From a checkpoint of a small segmentation model: 50862 training examples.
Rows from block 4, named by matrix and row number. Rows with one number belong to one channel. Each number is 50 + 12 x the weight over its row's rms, rounded and kept within 0 to 99. All counts start at 0. After the name is the row's rms in percent of the matrix's.
# convs0: first 3x3 conv (model.blocks.4.convs.0.weight, 192x192x3x3), inputs 60-69, a 3x3 kernel for each
# convs1: second 3x3 conv (model.blocks.4.convs.1.weight, 192x192x3x3, transposed), outputs 60-69, a 3x3 kernel for each
convs0.1 108:47 55 46 58 48 33 54 48 42 35 39 53 43 40 50 65 50 38 53 54 40 44 62 55 46 41 73 44 62 52 55 41 61 60 33 37 48 66 70 35 63 53 36 55 49 47 56 42 59 48 39 55 59 41 61 53 41 54 37 25 69 49 37 55 49 37 47 63 69 50 56 61 40 42 47 57 45 28 80 60 50 79 52 49 67 62 46 52 42 47
convs0.2 092:38 49 66 42 37 54 45 62 81 65 48 56 47 54 81 46 29 48 41 26 32 53 70 47 50 61 49 28 42 33 78 46 40 49 53 40 44 48 49 55 64 54 48 54 56 56 45 52 51 40 58 50 67 50 39 64 42 46 71 45 31 36 43 49 39 40 52 49 52 61 45 41 35 47 46 27 34 52 62 32 56 45 50 50 81 56 56 62 49 61
convs0.3 092:50 40 44 68 62 48 39 61 47 56 40 64 80 60 47 51 77 43 56 33 52 41 32 51 45 66 40 57 36 49 57 58 47 41 54 58 52 43 41 33 45 61 32 49 30 45 67 48 59 62 43 55 57 38 46 18 48 65 48 59 60 42 42 59 39 52 70 56 56 58 64 66 48 43 51 53 57 54 45 45 59 30 54 38 57 51 57 52 66 49
convs0.4 095:53 44 57 60 51 49 57 46 63 45 39 59 51 41 48 59 56 54 38 36 64 51 62 53 67 54 28 38 43 50 28 47 52 34 62 64 40 50 58 39 45 57 34 28 32 64 52 59 46 63 73 45 47 46 69 44 52 51 34 52 43 73 42 65 50 39 60 55 50 35 46 51 68 58 32 72 51 14 43 42 50 64 71 67 49 36 53 35 50 40
convs0.5 098:54 39 64 66 52 31 50 66 45 57 55 61 52 59 46 50 49 51 44 45 41 46 66 58 50 63 68 56 40 30 33 43 44 39 61 46 61 38 47 43 61 55 56 62 53 55 36 35 69 38 41 49 58 54 31 35 46 98 39 51 49 84 58 42 34 42 56 41 52 50 53 39 53 45 52 45 61 53 44 46 39 54 37 45 62 33 43 56 48 51
convs0.6 101:34 44 40 39 31 53 30 51 50 63 69 58 53 45 52 54 55 65 47 41 77 49 53 50 46 43 68 44 64 42 60 51 53 31 54 58 32 43 66 50 62 66 42 45 65 64 42 43 63 43 47 36 31 48 73 64 46 60 66 79 47 61 82 44 32 70 48 33 36 44 48 59 50 67 46 37 43 58 33 63 68 67 47 39 38 47 66 59 45 51
convs0.7 098:53 57 63 52 60 51 53 46 38 58 52 25 35 32 44 50 67 43 49 39 57 37 36 20 78 31 69 43 51 52 68 47 47 54 50 65 52 64 45 53 54 55 56 57 58 43 54 49 56 67 65 54 24 67 34 58 28 52 32 46 63 64 53 34 57 50 32 47 38 54 54 67 48 41 73 51 49 44 62 49 59 56 51 52 46 53 38 46 42 42
convs0.8 081:41 39 36 76 41 40 48 24 41 47 83 62 63 55 55 57 50 65 41 42 45 45 49 51 58 43 53 53 59 32 69 53 42 56 46 39 42 45 50 65 63 49 60 63 51 68 38 57 69 47 47 46 69 66 46 40 58 61 61 19 61 70 66 47 62 54 75 61 46 63 74 45 47 71 33 64 51 75 55 53 52 47 65 35 63 38 79 63 43 90
convs1.1 101:62 23 61 66 59 71 53 38 44 55 62 41 59 53 67 43 54 55 68 55 44 62 53 59 49 56 59 52 33 52 34 44 57 59 36 59 32 29 52 47 47 63 51 36 35 47 41 56 35 42 52 32 38 61 45 48 60 56 47 41 54 54 45 46 51 75 42 54 45 54 61 47 47 46 47 58 40 44 58 56 60 50 61 48 50 69 69 51 49 66
convs1.2 093:35 67 62 37 62 75 35 56 60 51 66 42 31 53 40 26 52 54 67 48 45 58 57 42 72 65 50 40 70 67 40 43 32 20 19 49 42 33 65 45 43 53 54 50 42 35 34 54 58 67 46 58 50 52 68 42 38 44 31 30 31 26 38 59 54 52 75 64 44 65 56 50 45 74 58 50 43 65 47 46 45 52 51 58 39 45 44 41 35 32
convs1.3 103:49 44 55 34 57 42 38 49 37 45 37 44 48 49 43 53 63 54 62 49 73 53 39 63 33 47 64 42 54 68 62 64 55 46 41 55 52 51 59 50 38 52 41 51 49 42 54 43 34 42 44 50 36 45 66 67 34 38 43 66 65 61 31 51 32 07 56 27 32 74 62 46 42 43 39 40 36 61 50 60 48 46 37 44 44 50 44 48 51 59
convs1.4 097:22 49 44 41 60 48 41 48 47 50 42 49 43 52 49 53 35 36 76 46 47 52 68 55 60 52 62 43 72 61 68 44 71 50 93 66 61 55 57 54 54 57 48 57 40 29 51 34 59 36 48 66 60 30 62 42 50 25 53 45 40 71 45 33 54 48 44 55 61 66 63 49 56 42 68 71 53 45 59 49 44 61 49 64 48 66 62 54 43 64
convs1.5 098:51 44 44 44 41 56 45 34 46 59 48 53 34 60 48 45 53 39 41 61 41 53 70 49 56 31 58 56 34 30 32 46 44 68 47 40 41 48 45 59 55 54 61 53 29 42 31 46 36 50 38 82 58 69 40 27 83 45 76 25 61 67 66 39 48 45 33 41 45 74 58 54 45 69 60 43 41 44 46 39 42 54 32 38 66 50 20 24 45 36
convs1.6 098:42 50 77 66 78 60 58 51 54 49 55 28 55 69 56 40 45 57 33 48 46 38 48 35 49 56 42 64 50 47 64 43 61 50 43 52 34 65 55 37 47 49 64 73 57 51 27 33 69 41 37 47 48 60 31 41 64 60 40 43 66 42 56 52 45 49 47 59 55 54 59 69 46 34 46 66 59 74 42 59 58 47 43 62 26 45 53 44 42 44
convs1.7 098:50 48 76 61 66 41 45 28 45 60 61 46 45 49 53 54 63 50 66 60 61 55 62 87 75 99 85 66 69 68 56 61 60 25 53 43 36 51 39 49 44 47 43 38 38 49 71 57 53 59 45 50 59 35 30 42 56 45 55 44 70 37 50 54 48 44 57 52 72 56 43 25 60 47 52 61 61 35 27 26 39 32 40 41 52 42 43 33 27 33
convs1.8 092:45 54 40 41 48 42 50 29 40 54 70 49 53 27 48 44 65 43 42 68 54 62 51 49 44 50 53 39 53 81 58 46 51 58 55 38 50 41 48 46 49 50 40 48 59 49 15 31 28 45 36 39 56 58 28 42 24 76 41 56 61 54 34 61 46 49 49 53 40 37 36 54 70 44 64 39 49 40 49 49 51 59 56 47 59 48 51 58 42 49